config.toml
encoder_arch = "preact_resnet"
model = "image autoencoder"
dataset = "photos of plants and fungi (iNaturalist)"
train_examples = 45211
image_size = 48
crop_scale_min = 0.7
horizontal_flip = true
translate = 0.06
bottleneck = "plain"
downsampling_factor = 4
encoder_norm = "batchnorm"
encoder_activation = "mish"
encoder_depths = [2, 2, 4, 2]
encoder_kernel_size = 3
encoder_stem = "single"
encoder_avg_pool_shortcut = false
encoder_widths = [48, 96, 192, 384]
loss = "l1"
latent_channels = 8
decoder_norm = "batchnorm"
decoder_activation = "elu"
decoder_widths = [48, 48, 96]
decoder_blocks_per_level = 3
decoder_block = "basic"
decoder_attention = false
decoder_upsampling = "nearest_conv"
init = "lecun_normal"
residual_init = "zero_last"
optimizer = "adamw"
learning_rate = 0.0023
beta1 = 0.95
beta2 = 0.95
eps = 1e-08
max_grad_norm = 1.0
ema_decay = 0.995
max_steps = 8500
batch_size = 128
epochs = 24.1
lr_schedule = "step"
warmup_steps = 170
weight_decay = 0.0
Rows from block 9 of the encoder of a small image autoencoder, named by matrix and row number. Rows with one number belong to one channel. Each number is 128 + 24 x the weight over its row's rms, rounded and kept within 0 to 255. All counts start at 0. Numbers have three digits each.
Before each channel's rows are labels from the 100 images, of 14976, where the channel reaches its highest value: "patch colour" is the nearest of a few named colours to the mean colour under the peak. Only what is clearly more common there than usual is listed. The data: photos of plants and fungi (iNaturalist). In brackets: how many of the 100.
# convs0: first 3x3 conv (encoder.blocks.9.convs.0.weight, 384x384x3x3, each kernel summed), inputs 308-383
# convs1: second 3x3 conv (encoder.blocks.9.convs.1.weight, 384x384x3x3, transposed, each kernel summed), outputs 308-383

patch colour: yellow (48)
convs0.270:144106154129142138133137092068137138133151114156125138134108104116101125128095147108093142113104118130085142104146067104120140132140131087127056143119134116103093104105148133125108142094103111086116155080085098080138142088082089
convs1.270:125113146183140124149120115154124137128110196132117161140116113159144133123099118156150155149164141157159138163127164160143158146183155171143140158138163189116128163160161117161176114140159155145135161160165128180145144140105141

patch colour: grey (73)
convs0.31:145131116142156123142122139129127112104146131156115158118120094170118113126131106148137133127140110142175080118130136128129134133115131122170139122125119120122133118156136164158089134108120121138159139130119140131094118168141147
convs1.31:104108173131093121098166120161079125146149130137106166115116098158141138157054130151084153103079129138108158173102155144131089151129164167140161161076133155146141130092122135102118073156109149121127184127122148118137099148152130

patch colour: white (46); pink (42)
convs0.293:111113104138121122143146115119095142125149121157110159112120109110129108142134098142106133173137112146150108144097143134125128128147135125180150125103109136151126131142115145163085121108098147133150128131173133127127110177151107
convs1.293:139118153130116134113132126166131140148087110142133165133121109170143137105136135116153112089062145121156129171138170151136087146128148154147150163155109185129127096123115131107172125149126139117131173159108145147135118154122131

patch colour: purple (41)
convs0.45:123110140141152129143142098126118117129151128154131123141117119114108082143107122127100137159140108133133087142096135111119142124146142140137124143084121145119116137142126130168060125098115135134143155123147107130139165151116097
convs1.45:168144131124167101134144146134150119124106128157126154094111117145137133172141156120157146090104131112132127158156140159183138103140111151141142124160135151144153091141129135093157119158150115157129107147143128128147132143130159

patch colour: green (28)
convs0.237:131084118138121072135158091115115138133127140119133092106088111141135123141181127151135128143085138132137141147150118126133135059144092095089120150131125112137099145154130123162186100125129105096118108124148100107127110069138117
convs1.237:136137124138136149130103140138108129131087145143115163107148110161126132105073132127148158126125133144158102146111137149128102134144116133138117161133109201112125086145145119126173099138128107136124163152131150126127120128104186

patch colour: pink (34)
convs0.340:148122115180150114158112124120124120131139159181120148092118094103139128131146115141120147113089122173144130117125136132106116127143127144175149122116103117126133125130136170150089145130121124145146118118120121123098094167147118
convs1.340:128109118136099147113150112150094126143077134122118150160135128191141131141144130145119110108110120161148138169126150143127105142142117144140125176116106174118123121129117123133171109143120125137124133152143145160147149140129136

patch colour: black (51)
convs0.92:120086125123121092114147104094125134125129143108123091113098124147115127146164126147133132132130130131108133134141091107130144085119116051080106126143143109156087144111122117148208107126131105083128120121122105112123112063152126
convs1.92:116153138139143142145139145147129135130110151147122172115150118149130123131088126158171167121140132142162112157118137149133108145160141142134117154141089191105135077159146121079160129131154115146121172159149151143132125126107170

patch colour: white (31)
convs0.311:125127108142110129154126133135098149147137132167127173121126117126157128131164115143125124138119131147149109123127142141126114134142132120180141133095101125150131129129127156152113138113103123137125157137128136138143121190151120
convs1.311:133114159150111138131152123147105125131099125112108143136127101180136150127118104163142139099106130133164138137144145141138120155148145156120120173160106172118122129135119108132222137139118143131121148156124149159119115128110133

patch colour: pink (41); white (38)
convs0.291:137131114161125125165134136104126122113109150166098159093113106089135130132150107132124128142117108163164123130102131137110110149133124130199148118109086124122125131147140162162066143121102145138127111119143150116113103180163126
convs1.291:131114117126106132090143108153113126139075132119129140142121114161141125133091127153127116102100132141145123157139163139118100111138112127136113186131118164114117100120125133101190155134124116143137165172145143164141132148117134

patch colour: black (38)
convs0.316:143104130100122099124142122048122144129114106116119101102099116132108131142119125135164138146116120111128145124146061110128125120127138031090073137152142116141096118114119119143210126113116114077135138085114121081121128061122135
convs1.316:171109133171144118161105108157115116132111172142128143122127121148145116107102130117127113121103138164155114154121170160120119111178121165125156177135073176102141096163130110145155098161155140145130136159150123142130120146112124

patch colour: pink (27)
convs0.256:145122121167145108154139119132111132129153145178129146117122101085146126140135107111127098139097126158129114129126144158116128111160134149186146140104096110117131125134142149172094131138119136140136145143148126133136141179158098
convs1.256:128122149140127138131122116134117143130113146129115156146127113167134146123127117151140128099099139159151146172143155136157091128156149139117136178156120191140127109112130123102164149147128154123139192151121153136135130122101123

patch colour: blue (37); cyan (30)
convs0.146:125117147134147127153147120126132100104155115149106117125111108132082087146139118127112162163149077130161114148095124094118166134133139144135133129119137152144120141172111127154062120096104145131160152105174123117113143143137126
convs1.146:144128146099136108133158132159145118130130110145157145105118148134141107180100138150133151097126145101127117150144163160173155105141121167124162120139113139128148068125150147117135083135159141143113139147133116133144138135137158

patch colour: pink (26); white (25)
convs0.278:141142126137131114156128135139109139129151121176135156120156132107148113120135093139127117143117132172136132127131135128124102122136135115165146128107101114132149114129171175145131123119112135125130145127132133112138142165165138
convs1.278:114113138131097130116108110146092127125092114117103142141113097152148139101113092157135129081107132134134126154117151142144117138128128151102133157168088163131120101103124126130171141143112149112131182151101150151105097129108115

patch colour: grey (73)
convs0.326:161129119155159129149129128117126118105140151143118162132115096193126120126145118175154108143132114157181120117144133118128116123131120129173131141132099120105127108160129152153112129109111111131143125130127132145097139179147166
convs1.326:102093154129104141074152109142079135145109139144112146117114092128134148140066124101104138107066122149108158169095137134116071126115146159146151178079126166144127125096135146088128092158113127136140208139125153119130105151136100

patch colour: white (39); pink (26)
convs0.218:141123116163127132148123130130115138154108152162129171123138110164143142125134112113137126135115143135170079122106128162128109113127109118190116142107115129158131149132131165158129158112105105125144140141136145139151149180119123
convs1.218:120120147149114149126151114156113124123096127105114133117131091134132127126142098155120112091086111142130118120136142118129105142135132144105095160167088148106117097098127120133230149108123123141119155176119144175106108129113104

patch colour: grey (75)
convs0.358:133137115152126118144138144132111152144133127134135155125134133148146123127145107146137124140108152148144121119115145145112131119138108110159146144101112125151143144125127148141135127104117111136124141137127143124137121158160142
convs1.358:104108162142093131116135106141128126133114127102111142130126116180132149133139102153129122097108130125133129143126152135128118144146136152108129156162113167135122114101137125133210134144112156125144170151115152140107102124115111

patch colour: purple (44); pink (31)
convs0.215:121104114102128073113112111102126138130138104113162100118085158140124102120128142098128143095157153088145109108117102137140146075137146091083121124117132107121125124142136097115143127111143162132146110121103104110136169083130137
convs1.215:137138129148160143141123143133145151126086138123085179122143071104133125110109113089135153118082120151150122150119135142129125131124108156158146137151129163142164118138127116123186119128128108148144176142163155122114075159128111

patch colour: green (35)
convs0.111:131129117120111140146167141146097138131083134110124121121138072118126122128068150048159119138109141144160056131118150132099085096107077131131138130115079121088133110195136121071101120120121109130076078142161115134155113108113127
convs1.111:107132127117127139096119129126155130125098120134115154124131124184132146145233139228125160108129126140124155145121122136161180144151131125146110133113134176225125117123193150186142123129129135128146147130117135129125113145182142

patch colour: grey (82)
convs0.169:130123119151129123137115129138092136165144133180132165123125131147163149113156117141147127134135141142151096120116138163132119115148135124179125136090124119150124133134143161172132140133116120128144145138122131138154149183136129
convs1.169:104117147145105127109130117133115131114093129118115141131115095131137139134152078149134129074090124147128122144126147124133103120137132131102114151169091164122116096100124129096222127117119140119109176173103141155110072125094110

patch colour: brown (69)
convs0.88:114110128165119133138130114098132145137119174130139119124121132111140125141169112176137138140123134164113130146126111131113143115140112067111130119138139120161116161128139135123219128131142119099151130138143113145117103094170108
convs1.88:153128137146138129125132133145106125125100145151127160112138145178124130128143136099142149093118129128166120157147137135155112146171123175127129160156094195128147109133146121141154111127136145150140133135111158129131126135117135

patch colour: pink (31); white (30)
convs0.243:131115113146138131131151113110098139127130139148102161119113121131121131147141115121133137173145123132177075136119123150127121127143122135191146139111127143148121127165092135147065126114112129143149116118175140123153133188161101
convs1.243:114113155117125122099119125138132147134090138111127169130112089155136142120099125118153126090104147115143099161143144151129077114136139127149118150148130185126119094116121122071181153142148122141117191173129150158145116145085137

patch colour: brown (66)
convs0.369:123122125164121134145140113109127147137129168126145126131137112117140120144174113186135134141133141164116130138108112128109128103146111039112112115143125120156117163125138138111209151139142119088148122151146118147116122094148139
convs1.369:158136128140148141110129128140112117132108141154127153113147134163128135115109127107132133098103127109157112128133126123154134132143115163132126159138077183108153105135146132146136101134119126160141108137083151121117104145118147

patch colour: black (39)
convs0.75:111088131126122066130156111109117140132109150111123095103105112159122128150178125150136125143119130149132110145135123118128149065136105093100146125144126127145117152155139134158203101130141111103144123135152109110126117075147127
convs1.75:135148113120140135151118133145125121138094135147138163115148127122125117114087141141156167121130136108145107122089147140129133124155119121123113157134094173091134060137136101112167127115148092145113166163127136138129130133106169

patch colour: pink (28)
convs0.286:134117133149125112142124116134095147153138139171138155129122119119153141117154114161139132121125159143141083123116143153125116127145136116177135148102109123149129136132141162176113119119124130123127159141120122138150155165140121
convs1.286:120122134141121153115118125152102126123088141125115142135126116156131144122164109158136145076090123144130138158137147134154135138147116143111129160181099181134118095128131122115206144147133135128139150147102154154117105121109128

patch colour: pink (34)
convs0.327:154128119160131128144121125138088136147139141170135165136124115139156136115151110139136105121103145157134095121122142158124107112156110126191134152095097099147130128123144157172103154146107122133143145142117144142149156179135117
convs1.327:106124150150128133132126105141137146128100148130123151131119111152136141130139112162136146089118133147134118153135157136142118111152147130121114160175129177126121117111142124108201163132135136138133199177126147149123118131103123

patch colour: pink (35)
convs0.122:141122125163129127158137129109105120114129152171104161104114109121135125125140116137115136152121112157141082135111118141112111130157123131192129136100121127127120134140133145172063141118104130139133107120147138114128133187140107
convs1.122:127117134113135134100124116138122133136071132132133163134122094142136129139098126139143118096112136138135110162143143139142077105137127119146114165136129183118120104117145137077190158141134115141111185175130152155154134149077127

patch colour: pink (25)
convs0.324:151126129166127125149123131138092147145135161193138177119140126115160140112138120121122142143132151166133110117128144152124102125137141108176124117087119133126126138132144160163091127122133127117124145132123141127157154175153120
convs1.324:103109166129129145090138104140101125130118133102098140151135095174132151133133099161113123105107118114107154178143140149160120145137125146107123148176089179117121113132120116131205123150126144114138168140116152136130129119091120

patch colour: pink (25)
convs0.123:146127102153134113122122120124108141141130132169128170127124123121157137128118127113138114134085135112187068117119131166139110119152124131185124149095115112145129120133116136136096158130108115140132116145145116131154168171127097
convs1.123:099123161139133127129115108129130141120102137118118150128120097144136143105134102160134128091104136130129111138139147137142102121145156144115106154175099166114125093104140124101200158131138127140114185176116142153121107123089107