config.yaml
model: "image autoencoder"
crop_scale_min: 0.7
horizontal_flip: true
translate: 0.06
encoder_stem: "single"
encoder_widths: [48, 96, 192, 384]
grad_clip: 1.0
batch_size: 128
warmup_steps: 170
Rows from block 8 of the encoder of a small image autoencoder, named by matrix and row number. Rows with one number belong to one channel. Each number is 500 + 50 x the weight over its row's rms, rounded and kept within 0 to 999. All counts start at 0. Numbers have three digits each.
After each channel's rows are labels from the 100 images, of 14976, where the channel reaches its highest value: "patch colour" is the nearest of a few named colours to the mean colour under the peak. Only what is clearly more common there than usual is listed. The data: photos of plants and fungi (iNaturalist). In brackets: how many of the 100.
# convs0: first 3x3 conv (encoder.blocks.8.convs.0.weight, 384x192x3x3, each kernel summed), inputs 0-63
# convs1: second 3x3 conv (encoder.blocks.8.convs.1.weight, 384x384x3x3, transposed, each kernel summed), outputs 0-63

convs0.325:480472445490473619490506591490582430590539537490493522515597524537533527447464450519529532528463489475549586513348605507557563616500525547480529512557559492607488514472542613497510501550420537
convs1.325:514578487573608530536551558591485548497506558479493529504496561457534532552498503508537461535537597514520566499543527475494539522517495490495514563508520507461538462531498474515463501511410576
patch colour: yellow (91)

convs0.289:458499450494489528477440505473512514522542553529439544467574497565540452473480557505507538525487497455497465483408544505518532525549492536472578568486469477513458500372502515412494525570437533
convs1.289:516490472513581556498459501543497514498481502458495493497530489464463461586545524504462470539510516600508560563593495488384503502487537513476520555537505563425528494596480472438502560531469485
patch colour: yellow (65)

convs0.165:550487293413419546452558547426608464565466491428465522489513555487575486349375466454529540514337549465525461512434582454520501636456498511481503455434422557541468516507464508471517490475456472
convs1.165:488544485577537495490511555596533542443479553410395488466453535368510525496499513425536476496524582461505519480512497370470504541451473484460473531486496460464561410492387481478419467512278499
patch colour: green (37); black (27)

convs0.90:503590457493536476495430488454429614416518520505451551406480472560419503521486537521522535473507556482487488473518516534413519490536474545498589576530506513458483499449530532534491468550522495
convs1.90:535517524448480467514468459502550481473487425457487500502510436479489344505486522510431571553531398589512445575505464499466495490438562553516588501613495577509514531549496552462525571554479493
patch colour: red (57)

convs0.335:548499424404465533530618542440619462550445506395588496487502559448497527235403379518468530473337518467519560495474519533504528539422485492460479467487488536552498453535528521528494491462466472
convs1.335:479551459555532469490513530549533487408496548443421443465402545424499538490498489484567449537497602446518515415484496400484508474510474438471482497446512451452487413467409464503385412464367494
patch colour: green (67)

convs0.262:471499506494553511524477447491500491512528535504517471499549540492426499515457496532468494452487488459434579552504472411500379481482522535450614539574490541488516426421554484546539462531580557
convs1.262:498601442477482480560615459473441401501565440463504446540453522461531442544448473462478466448467584477391480488426493466488430506519508407527484439534500467526482616489561440434461456542527600
patch colour: grey (72)

convs0.367:487531512484481434511474469481455493477585579496461457490495566490476566470529445456509614477520516492489542497462462555508440504528348489394583486473432485463492586519477508502444497448481477
convs1.367:527482528522482524521470457452622547504448450561547477421520539572473405553547517568501472505535452518381540480548490528569556521516582346471500500419413459525507445512460522491505485545534395
patch colour: yellow (40); green (25)

convs0.3:488528519503756480450501533494520534515480481507539518515486539467527461543508521562474526470530521529488432451531472550510509502531333471516457454462482515506495383462512539445486542512498498
convs1.3:442404522449533504367419480569445523505498604490580450487516342639494622486480522470557521382518455524526549475534505597473622473474633488518474536478614529491461521487569507456509507465509452
patch colour: red (47)

convs0.45:471396528507445537469562497538557422519555518477423467537512531465539467491563498526506556547482436554446484479448497493589515496468492525458567479552468465488460549558455526467560536358531476
convs1.45:423533477529516498547468509504547456512494601549485512492467568527503643521495445530537470533448547426453533452473550457558486517488523478504453483275510446513545442464513476522464450450522546
patch colour: green (30); cyan (27)

convs0.202:492477529441481505458562464504512494503490515425425466493457502434434485476534510510516504445505471558453548447473466532504510477483463477442512464511479488485518445591532539546532467395527484
convs1.202:461515489496455427460475495473526462447475523530451470453401548506512544458479491470538494502498500402476481378390499469585474496480459469488457443433505418554487457379478499532465375455507485
patch colour: green (62); black (28)

convs0.34:488476492501523473511503542513520449489382461486553517406505536490434541492492519456415527445485475442566575452473545576479381545462441427438529466418442478593511359529564475432528514554471477
convs1.34:522424448493480498388627424518568442463538504464489512528467592476459489494424546535533515376498480534468525485537533546468609517556538451489489454524439503467348531516495447616422439472493410
patch colour: black (35)

convs0.383:482483465428464501433572488500590466510485546450528479452517652469463447365490477514409546437444477504433427448463502558572490527508400456499583482463439511520510525518475398526537516474439461
convs1.383:497447537509546507547480467444509495469511507462490500479445423441481506530597491593483479527437516450486538450482534361472469421497542448542617480458347468449481382494414520478396448515348403
patch colour: black (34)

convs0.382:486592495525438359539427479498412562385494507510517488395433519518507497575514423498456569493523542515481483505554483487419543455534472494644538483494430508381407545487416469389552551502559550
convs1.382:537439574427406483528433465462526503518453366506540463497544409534492456449545494553440607496496421534518427551475471578502453457482536551642584497563485545558506569504533576484558554543522466
patch colour: purple (56); pink (26)

convs0.66:474553529543504289490422440525303518349473505534515473358451515506457510626533479502456538515571515506476501501568418512449457371506518479557534490469422485371462466496452488414545507486554523
convs1.66:547491528358418470470511440453550464507456450529535489499530421539492480449504517542455563504509364539508434543472478620503508417521516553549537462532498560539461645491563541508566539509574492
patch colour: pink (45); purple (38)

convs0.51:330477507544532475483267488523445506442522525556492508496501505526464489556509529504507491526527400469497529535542494513460519462542530510525491501547510308464482472478491483536502506532509513
convs1.51:485496466443484516513526392435533428519460464490529458491541441503418460487480501496375462501402422540482487548509480532410470447532507500495491487520462530442483566517511437467534532504533520
patch colour: pink (64); white (31)

convs0.282:501448425452531452571471440483512564447489516467478423525458551461466440450433436489545542463397519429458429494521484556425542535482496484540579471417504503516453475498376510519558457536550481
convs1.282:497486480536443487463494532519302514470557508440465487436503465512539430461505399395483505405523476459540490490463439450537483503530516520475520480585509430501503474445506470461458465534471520
patch colour: pink (38)

convs0.144:480477491528416482473415526531500453471447500489579469509528550539579506542478495400457505468474452377519538559475572574451468546506464542492535479423474470586431461459549437418536467606499517
convs1.144:474499447566512482415612453483491485489502493447469489480482543493492513463393484432529560308484472489489513485508474587470556492550476510559488529521418483496414524464545443557484477487464483
patch colour: grey (73)

convs0.288:496594466485547475532412455457482561451529603532517508423511534609407525511464499526417549482510567468479567472469537551452503526600518542503553538518543528511489450441546479462551505638521621
convs1.288:553506553505531507533460505532518536508531471481567548529541486503513430510535533584468572517543485656553495570546468564464556486558575534569606533630513628508455536564544566516511584541487449
patch colour: red (48)

convs0.274:554494343420441518505564503408612458546425501428559501455510555473502531386321376514424544493385557434555531511456561489491452636475496507499485467433447565540495434492497454458528486505469500
convs1.274:518499481565529488484456566607480557438494522428427462469449529387514512492512515466569473516543613478545512467507489411471510505500474447475495535495503476455468416494410481486410460499323452
patch colour: black (47)

convs0.55:448550546463544466567454401452413531466532578503501527390459560539418441509537513558411562461573534591449521446451490502463478466519438485456585597455493490467470408505469456437527579438594581
convs1.55:623523517451474504500372453571425436492507568594527524490509550552481523549472494520501499586561449583461492503529517521512517475475506431452492478491616555540512472566506550561453508493562376
patch colour: white (38)

convs0.184:486485509494639544455504557531520512507452559503496494468521613490550487536484516490504549428487509534512388390571497508500432508575366480500504502509541496529471420524488504509489528551550508
convs1.184:439609479472466466441517492520415424495369575435371452439489443545519626454339459383500550371483486463445513550508486517486530499386615541482434496475529464538534533477539480512551525556445559
patch colour: red (32); pink (25)

convs0.189:476471523468429463454526625495506544460523604469498452452535414556468495482507558418532528543499434471462471396438476456528454491582589549479491514489593492492445532372495586531550420529501565
convs1.189:480475446487477459395521491522326433452652518474443507547475525511535457518350432395461512354497489518444496510460506451522458507440532527469509482504545493531477519461519480457535489535503533
patch colour: pink (26)

convs0.146:372475509520500500454379540530452525467518527546439552518484498495522481522545472576550510539527415551458456495547488479465529456489537508522516518571609309441495549487435484593531490467513479
convs1.146:473514473441497514567428423461462440532455479525521486478537430501432488509554476496375426617400445502500484524489501463427455431491494522462495468470522511443565502510486447393544533493527511
patch colour: pink (45); white (26)

convs0.198:497487539507398542526511587498541499504508557507522514525491485468510528513490441486476516446535499473540466421528476585496414499551332492483487466346435494520456549509465392509493489490536438
convs1.198:434388472367498496432445504541390452472491582513441388460484372556481539482404530474547552462532448537406534521518506524470501501464606455448465476437507535520488521491521505470507510517509414
patch colour: green (27)

convs0.82:435525482513513479483386470491447541445496552579485515426537504580505506529489608501530530486515514462467518512492516501470482498658488546541515540506453470480456502424523471423533544603504578
convs1.82:528488504485534536494520494498537515517504463479525489532553447498483451546517531520440510482512482680500521617551500537405494501515567532506544542571479642460492576587527501451549602559504523
patch colour: pink (58)

convs0.212:388497453524493521492409458504511504494470508565530515497570481508490448469465536473485477478466412414506477478493544499520507523508497475474506508440493393519543437476530444474493491533459473
convs1.212:479491417493535577474482443490494453511451507456486457473537469463404491531481494481432414499427475541494564540609498496363517451488478461437471496491468506371468487576478389459474523466474473
patch colour: white (54); yellow (31)

convs0.140:476522536494463483488541595443472479507456559554488475534464473484490533454519356465416545406546484520583463399546563541469472486510511490519663571422549546553532466455515448489506413538503513
convs1.140:528474424608464449509525529522508518429568451542502651521496558520489470494505486549542488499511453579510500498498526533523518538432606578475573456607545527499411484504588538494430492450503412
patch colour: pink (34)

convs0.336:432509525470467526373475474491516502466486551506441460461463541508687495493492477513507481517525474515413417445410472517489549469526413544550487473433476497446452559499500552448438554483507502
convs1.336:490465485512514449463460542556471518532421441506451475412529478524496614436547437518490453492454460511607489518556502485543561420432529572466575479477445520526509448527522552463504623493424478
patch colour: black (27)

convs0.283:529564515461527471500487583424458571483471549431526495546410456541566511499483457484499452474511539408499406448517517527383562479548587513560522503438616541477595535454507431560442510558471507
convs1.283:487462515488445389444456485451514502410489416472489452453432441498509450439541502494489539508501446495559414466419451492486468464468481496531532484509461497500499475452470538458495484485445444
patch colour: black (85)

convs0.31:514577416484633488542416479399460597466530495492490556480481492555441516514467580469532563537479580466512488510490531513379547540555468502453587554543508527514492490452537510500479520593503527
convs1.31:513462529478485482490517465530542513470516494434531517517506542490506305510411503489461568385534440585436461566515448545467545574542540501552527559615547553516414506532504515589525550518477442
patch colour: red (43)

convs0.172:532546448483456480567430484477447475449457515476553453570511580517456463419432407521412532471408507431584552521589406591412478458503487552536559513443508512562453533482494404487599423594584563
convs1.172:499437504594477509484549493504342538492631416459538586544509529479530418505447456506508536389485471495507503454480470503520475530547484466572561564572551478525451449476543493570424459498435478
patch colour: pink (46)

convs0.173:495529432478622388462506371503452539495530572498496456463496616500496528471498428534460658461517522521436467507431399593521512437551469497505606486516437515453541513484469609524457493492394526
convs1.173:510541475518477493335402471410441383487377532443446375445464420558482582530359451433496479510504535528384542487508498559504506396501665449438435433493485528484510578492534540466512482540536490
patch colour: yellow (36)

convs0.368:490437523447442517427595424513537489501510494444376501494474508385462439467541546548512563494485461573451501490446473483530466480445411467429549485517414488470474477563474503496545504281520443
convs1.368:455534492491473464495430503478555467464479565532449446468421557501511559498512490479532468535487536380442496416426516413534430539497502468478437464352524413517549453415465483498462388484505508
patch colour: green (47)

convs0.301:493498479501474477535485434480434509413512526463552457528509541524448470482460467491400482466468473418482548482480454641414455473512496559472498518416526512532439448451467406497609438565530573
convs1.301:475461447524511492482594451506532520461698456456571496497506430548495447500463425530562539465494437562504512460509477554559533460586522366588525557558475521517396480482527425533425474476442450
patch colour: pink (35)

convs0.349:487507384449502534449463548429513513515494519477448564494539497541484537477410422504456520480480504355523493462424618514469565582484496539494571586478537494533450464392549487499448489586391500
convs1.349:482525456537558513522475488553492506480483486406506526468506494438472433508540472520457459556497519548518508534529448478440503464514523510501539542574459543436526461534466460478475544506408483
patch colour: yellow (58); orange (37)

convs0.131:478498524512437477492516454527525460533539558512447516564461501491568481532545426464385539626519439465524437467480496487439469493517528430467578574443598466534437495437477438498486505520402485
convs1.131:420402496483529486483496460542514525519500512542555561500521473500502589458616486477542462448471466530597505481491524524477539465512463490509506499484489530451427453478525469404529540374436432
patch colour: brown (60)

convs0.60:406471556579480449419339532543357497411513514563469484463481493508518550646549476561553498538617424515488537506549455509433507387533501514567491505549503365415481530483478555549516495500511519
convs1.60:486499494383458489504496410423517435527470454526535497512541404543454475472509507517387490524437362534496459554483493558457472419491509558501523454504471550484521634502549489435587550507562518
patch colour: pink (74)

convs0.69:498463496504515534576534446505564437565492511521508504465602516492434431458494517549457545520466494504517569530368524496628471560485504478434554495508472514537499447520475531426543488479503495
convs1.69:566526475522588546482529555561485534495501588532483496517489574501530558603441538502552465526559581502497613483550582492517537539544494431436457508467541485469442463531495474542459469488505543
patch colour: yellow (77)

convs0.186:494574512506467294553459467493424561418492518503511488393393522496470477552506479507456525475525541543475486491606451488411513434508491477605535483475449511298445481506438478408533532468577528
convs1.186:546462546423348482490408462453526473516469383540521466503536438527491479449518512535457595528499440523504416537466483550515442456488531550595560461531481538579500555507521576483539538524544463
patch colour: purple (38); black (30)

convs0.62:506519535497307462518463524494475481467501508485560472429523534526517540490496499457475550431499468497469584492533533560531363516476325544430541521510446479490399558520486451487501510515564541
convs1.62:568575469499520512516516462437601451505443379512487462470487522549498430497452557535450498490498508511426509512529486503551467547556527470553550468424390479517479457555522474504469500536469463
patch colour: green (37)

convs0.297:530574423468546473524460479380482595453501533459526536493457497535470512497421514509466516523463589426519448550513551549376504524527520552562547525538513555477467523425470440477480508571505514
convs1.297:520477530460480457470483494457516544438489397450502427495470419488509342481499470499460547504522472526478443519478421495468400496535541509552539542565450523489525497500471523457521517565464515
patch colour: red (39)

convs0.224:533461492495519561445487624496506514479514541480487474508517573537632518477477544362534539478475456443444456462527568540467530523487500559543610498425498504535460556511530586520452396567487509
convs1.224:433507505600436443465590518479459520449558507431434486459479581475532420456429504384477559374478438447478482498507515498486571547447409538522509481527440421524513464456479501481496482512430501
patch colour: grey (77)

convs0.236:524459478492522577587578536526616414627500488475576529577538522488496539411507462500474524517440460503498512466442534558589528541438495491343521491466546483600537489567494486486485578486474460
convs1.236:472489447540540511508528499552518482492489656485462518467470581480477583506475517507543471475471550411510548443503531411503544515494487390459457516399524407444450394478456442575367425463448492
patch colour: green (46)

convs0.375:430533537525458464368489552528501501529445545489398480490420615491513490541549441512425486485557504477562444439329506563458538501563535437487512494430451508541564435446528526442524525483433487
convs1.375:504376463571457477397481472546565524470408582494488469452490565499473565469588526498577516509512431523534502502493527481487601484524539497499566573511550540456384516502498458541445498474432278
patch colour: brown (61)

convs0.84:507482516505507465433497505502538452420500551482525427478518540548527513500478437537511471418493480451420539517491468514491512482502575599546541607589565545469405569436514500563532420585479570
convs1.84:405555532578551457537513526430474486528558444513538521497522449537568522486461405508463463518422541493448486489447488502549454450453533528596597513542433525510525500470577526379517553478450515
patch colour: grey (82)

convs0.222:485505554501528399490508404510463511464493522471497403456440532469484469519531592531511502478521485594466491508583364467483476400504501424496531439451454477413516449586554447502541505430629518
convs1.222:483515510482365480465432467452517450510465475560481469481505511528494538457477507482490539519484463477467445500434505514599429469494491506553472446452476505625528518467515533538508491473552486
patch colour: blue (50)

convs0.171:487498512489681443515534466477495494523531558498501476537471561439443485521505437542479533481530525535482426529395461583489604463584636441503558556553507544490515455419467560516544583494441499
convs1.171:443593520512503526470431530478390493557391438495556482411524367531526526501485426408452426515501573474470464466389435455511412415513553570503466479526572482453547538463535521428506485545509541
patch colour: yellow (31)

convs0.208:535509461471479505506539501451583468569520552507502508486582570541403515463461486541504545538476564493536564570426550460566516608554508564506483486536550556535461516482476504475545492533488591
convs1.208:569541543548568529514480596592475603510522538529521538527510545511570530547561556498564471527583622548583549516530530500491514549550496521507531541509512546466509492524518510489498515550476542
patch colour: yellow (83)

convs0.48:412484473518515516480434474504494511501473509534497556476526465509515484480482534523529479490505442460501467464507510486501499499502514476476519525460502376507572442489550491528459476513440454
convs1.48:508489414492488523485439433495505432487424500458458490454504482449371468505500541472436422556430468517526510519553483474344509455454473467423475471487476485369492479542450411476457497467477450
patch colour: pink (55)

convs0.285:499494482471441475615510474470453479463562550417498396490482526509485481448480459523471518450498473468466581505471422609383455437520515527485611512449494463499452521449514557465594483494532611
convs1.285:447510417549466454414609483544565453436678506450518500455497560525504403472483479456521473433504494492460463479468454468555497516486484482523536470604553490519418516475537434466423461495424465
patch colour: pink (42)

convs0.119:512486499473604478506450448489471541455547561488451516481508558547491496472514494507471529502504491513406521514446527523518383475537257497377566566497477501491475457463442507526550537536553518
convs1.119:466558490461453510426415438444276492463449586535511409478463407598525484566413464389472516469495499502407522506485519523519427515459509325464416529511497429563525502492473440466523441497538518
patch colour: purple (37); pink (26)

convs0.37:465559533506471457385465580496469473522425549513463492500459615480494566509500410485394527442537494470581456387488526544431491493474443438484531448366558507557575427519559478465551426532513485
convs1.37:487420472557502456455469486585463503481505424496487516451506502555450508463556540519558481481486441527604494474520529524529587460439450508483596489529491521502409461516550525473424505464386347
patch colour: grey (78)

convs0.104:503452390440546592491503544446525469561574496468392564507542494502548455421484538511556542553431480495541451482358543478521548562451537474429609534520475475543512489484508594479459543483339473
convs1.104:502523449532533523504535508580521494472507572442470514502484570438481474549520500479477444527494552484450531511529519422470501549474512489456442523481537473459604444523432431531462485503433542
patch colour: yellow (76)

convs0.370:536495483473459485430568603500499520506499539489488507487486505467534524424505398522544489542512545571477375447556429517474537449431474526545526509500601557427508580504441481547518441409482444
convs1.370:479497504524470476484399534546370534492590466500467491501502451496504500460608497473518463542517463441599473487459530403494496441382455572441558457496536476471570435481477559394496511503445453
patch colour: pink (34)

convs0.377:499511468532449468555456431510549464526539458512486487629537529478472507524479471566505561483480464465474550572436509510479607506612410490474497499555534497513474611442494438541512507557502507
convs1.377:521454537531528561580502511488433575560394466468579573440538490441524453513511495529483472457445530456481483495428416462494407486554517523581519580554526437475483469472488480512522514522492516
patch colour: brown (62)

convs0.272:502490532483401538496476635492476491465506513499544491530497504524515568508475412469546545445519503464491422491598495559510381481544340505496544460427410502462452593545481428527475536476583461
convs1.272:478422519408518466531474526502543551485436448525439446439484452574525465446562514548441511549490496478511508539549515497492513527589512431474451487382403418527515408469497525493516544492484520
patch colour: green (28)

convs0.129:449479439505496544519443500486500488513511524544490516495683489531511393456457571499487525485447490432505491509365537487567530528524512513450566536520485476545457471389500513405504509537449520
convs1.129:502517463523618594511504514527497520511487525460488473504530502464480492625509496487475454511501531568481632545615525483410500503514526484473494563517506536419508483608487447453493535522469522
patch colour: yellow (90)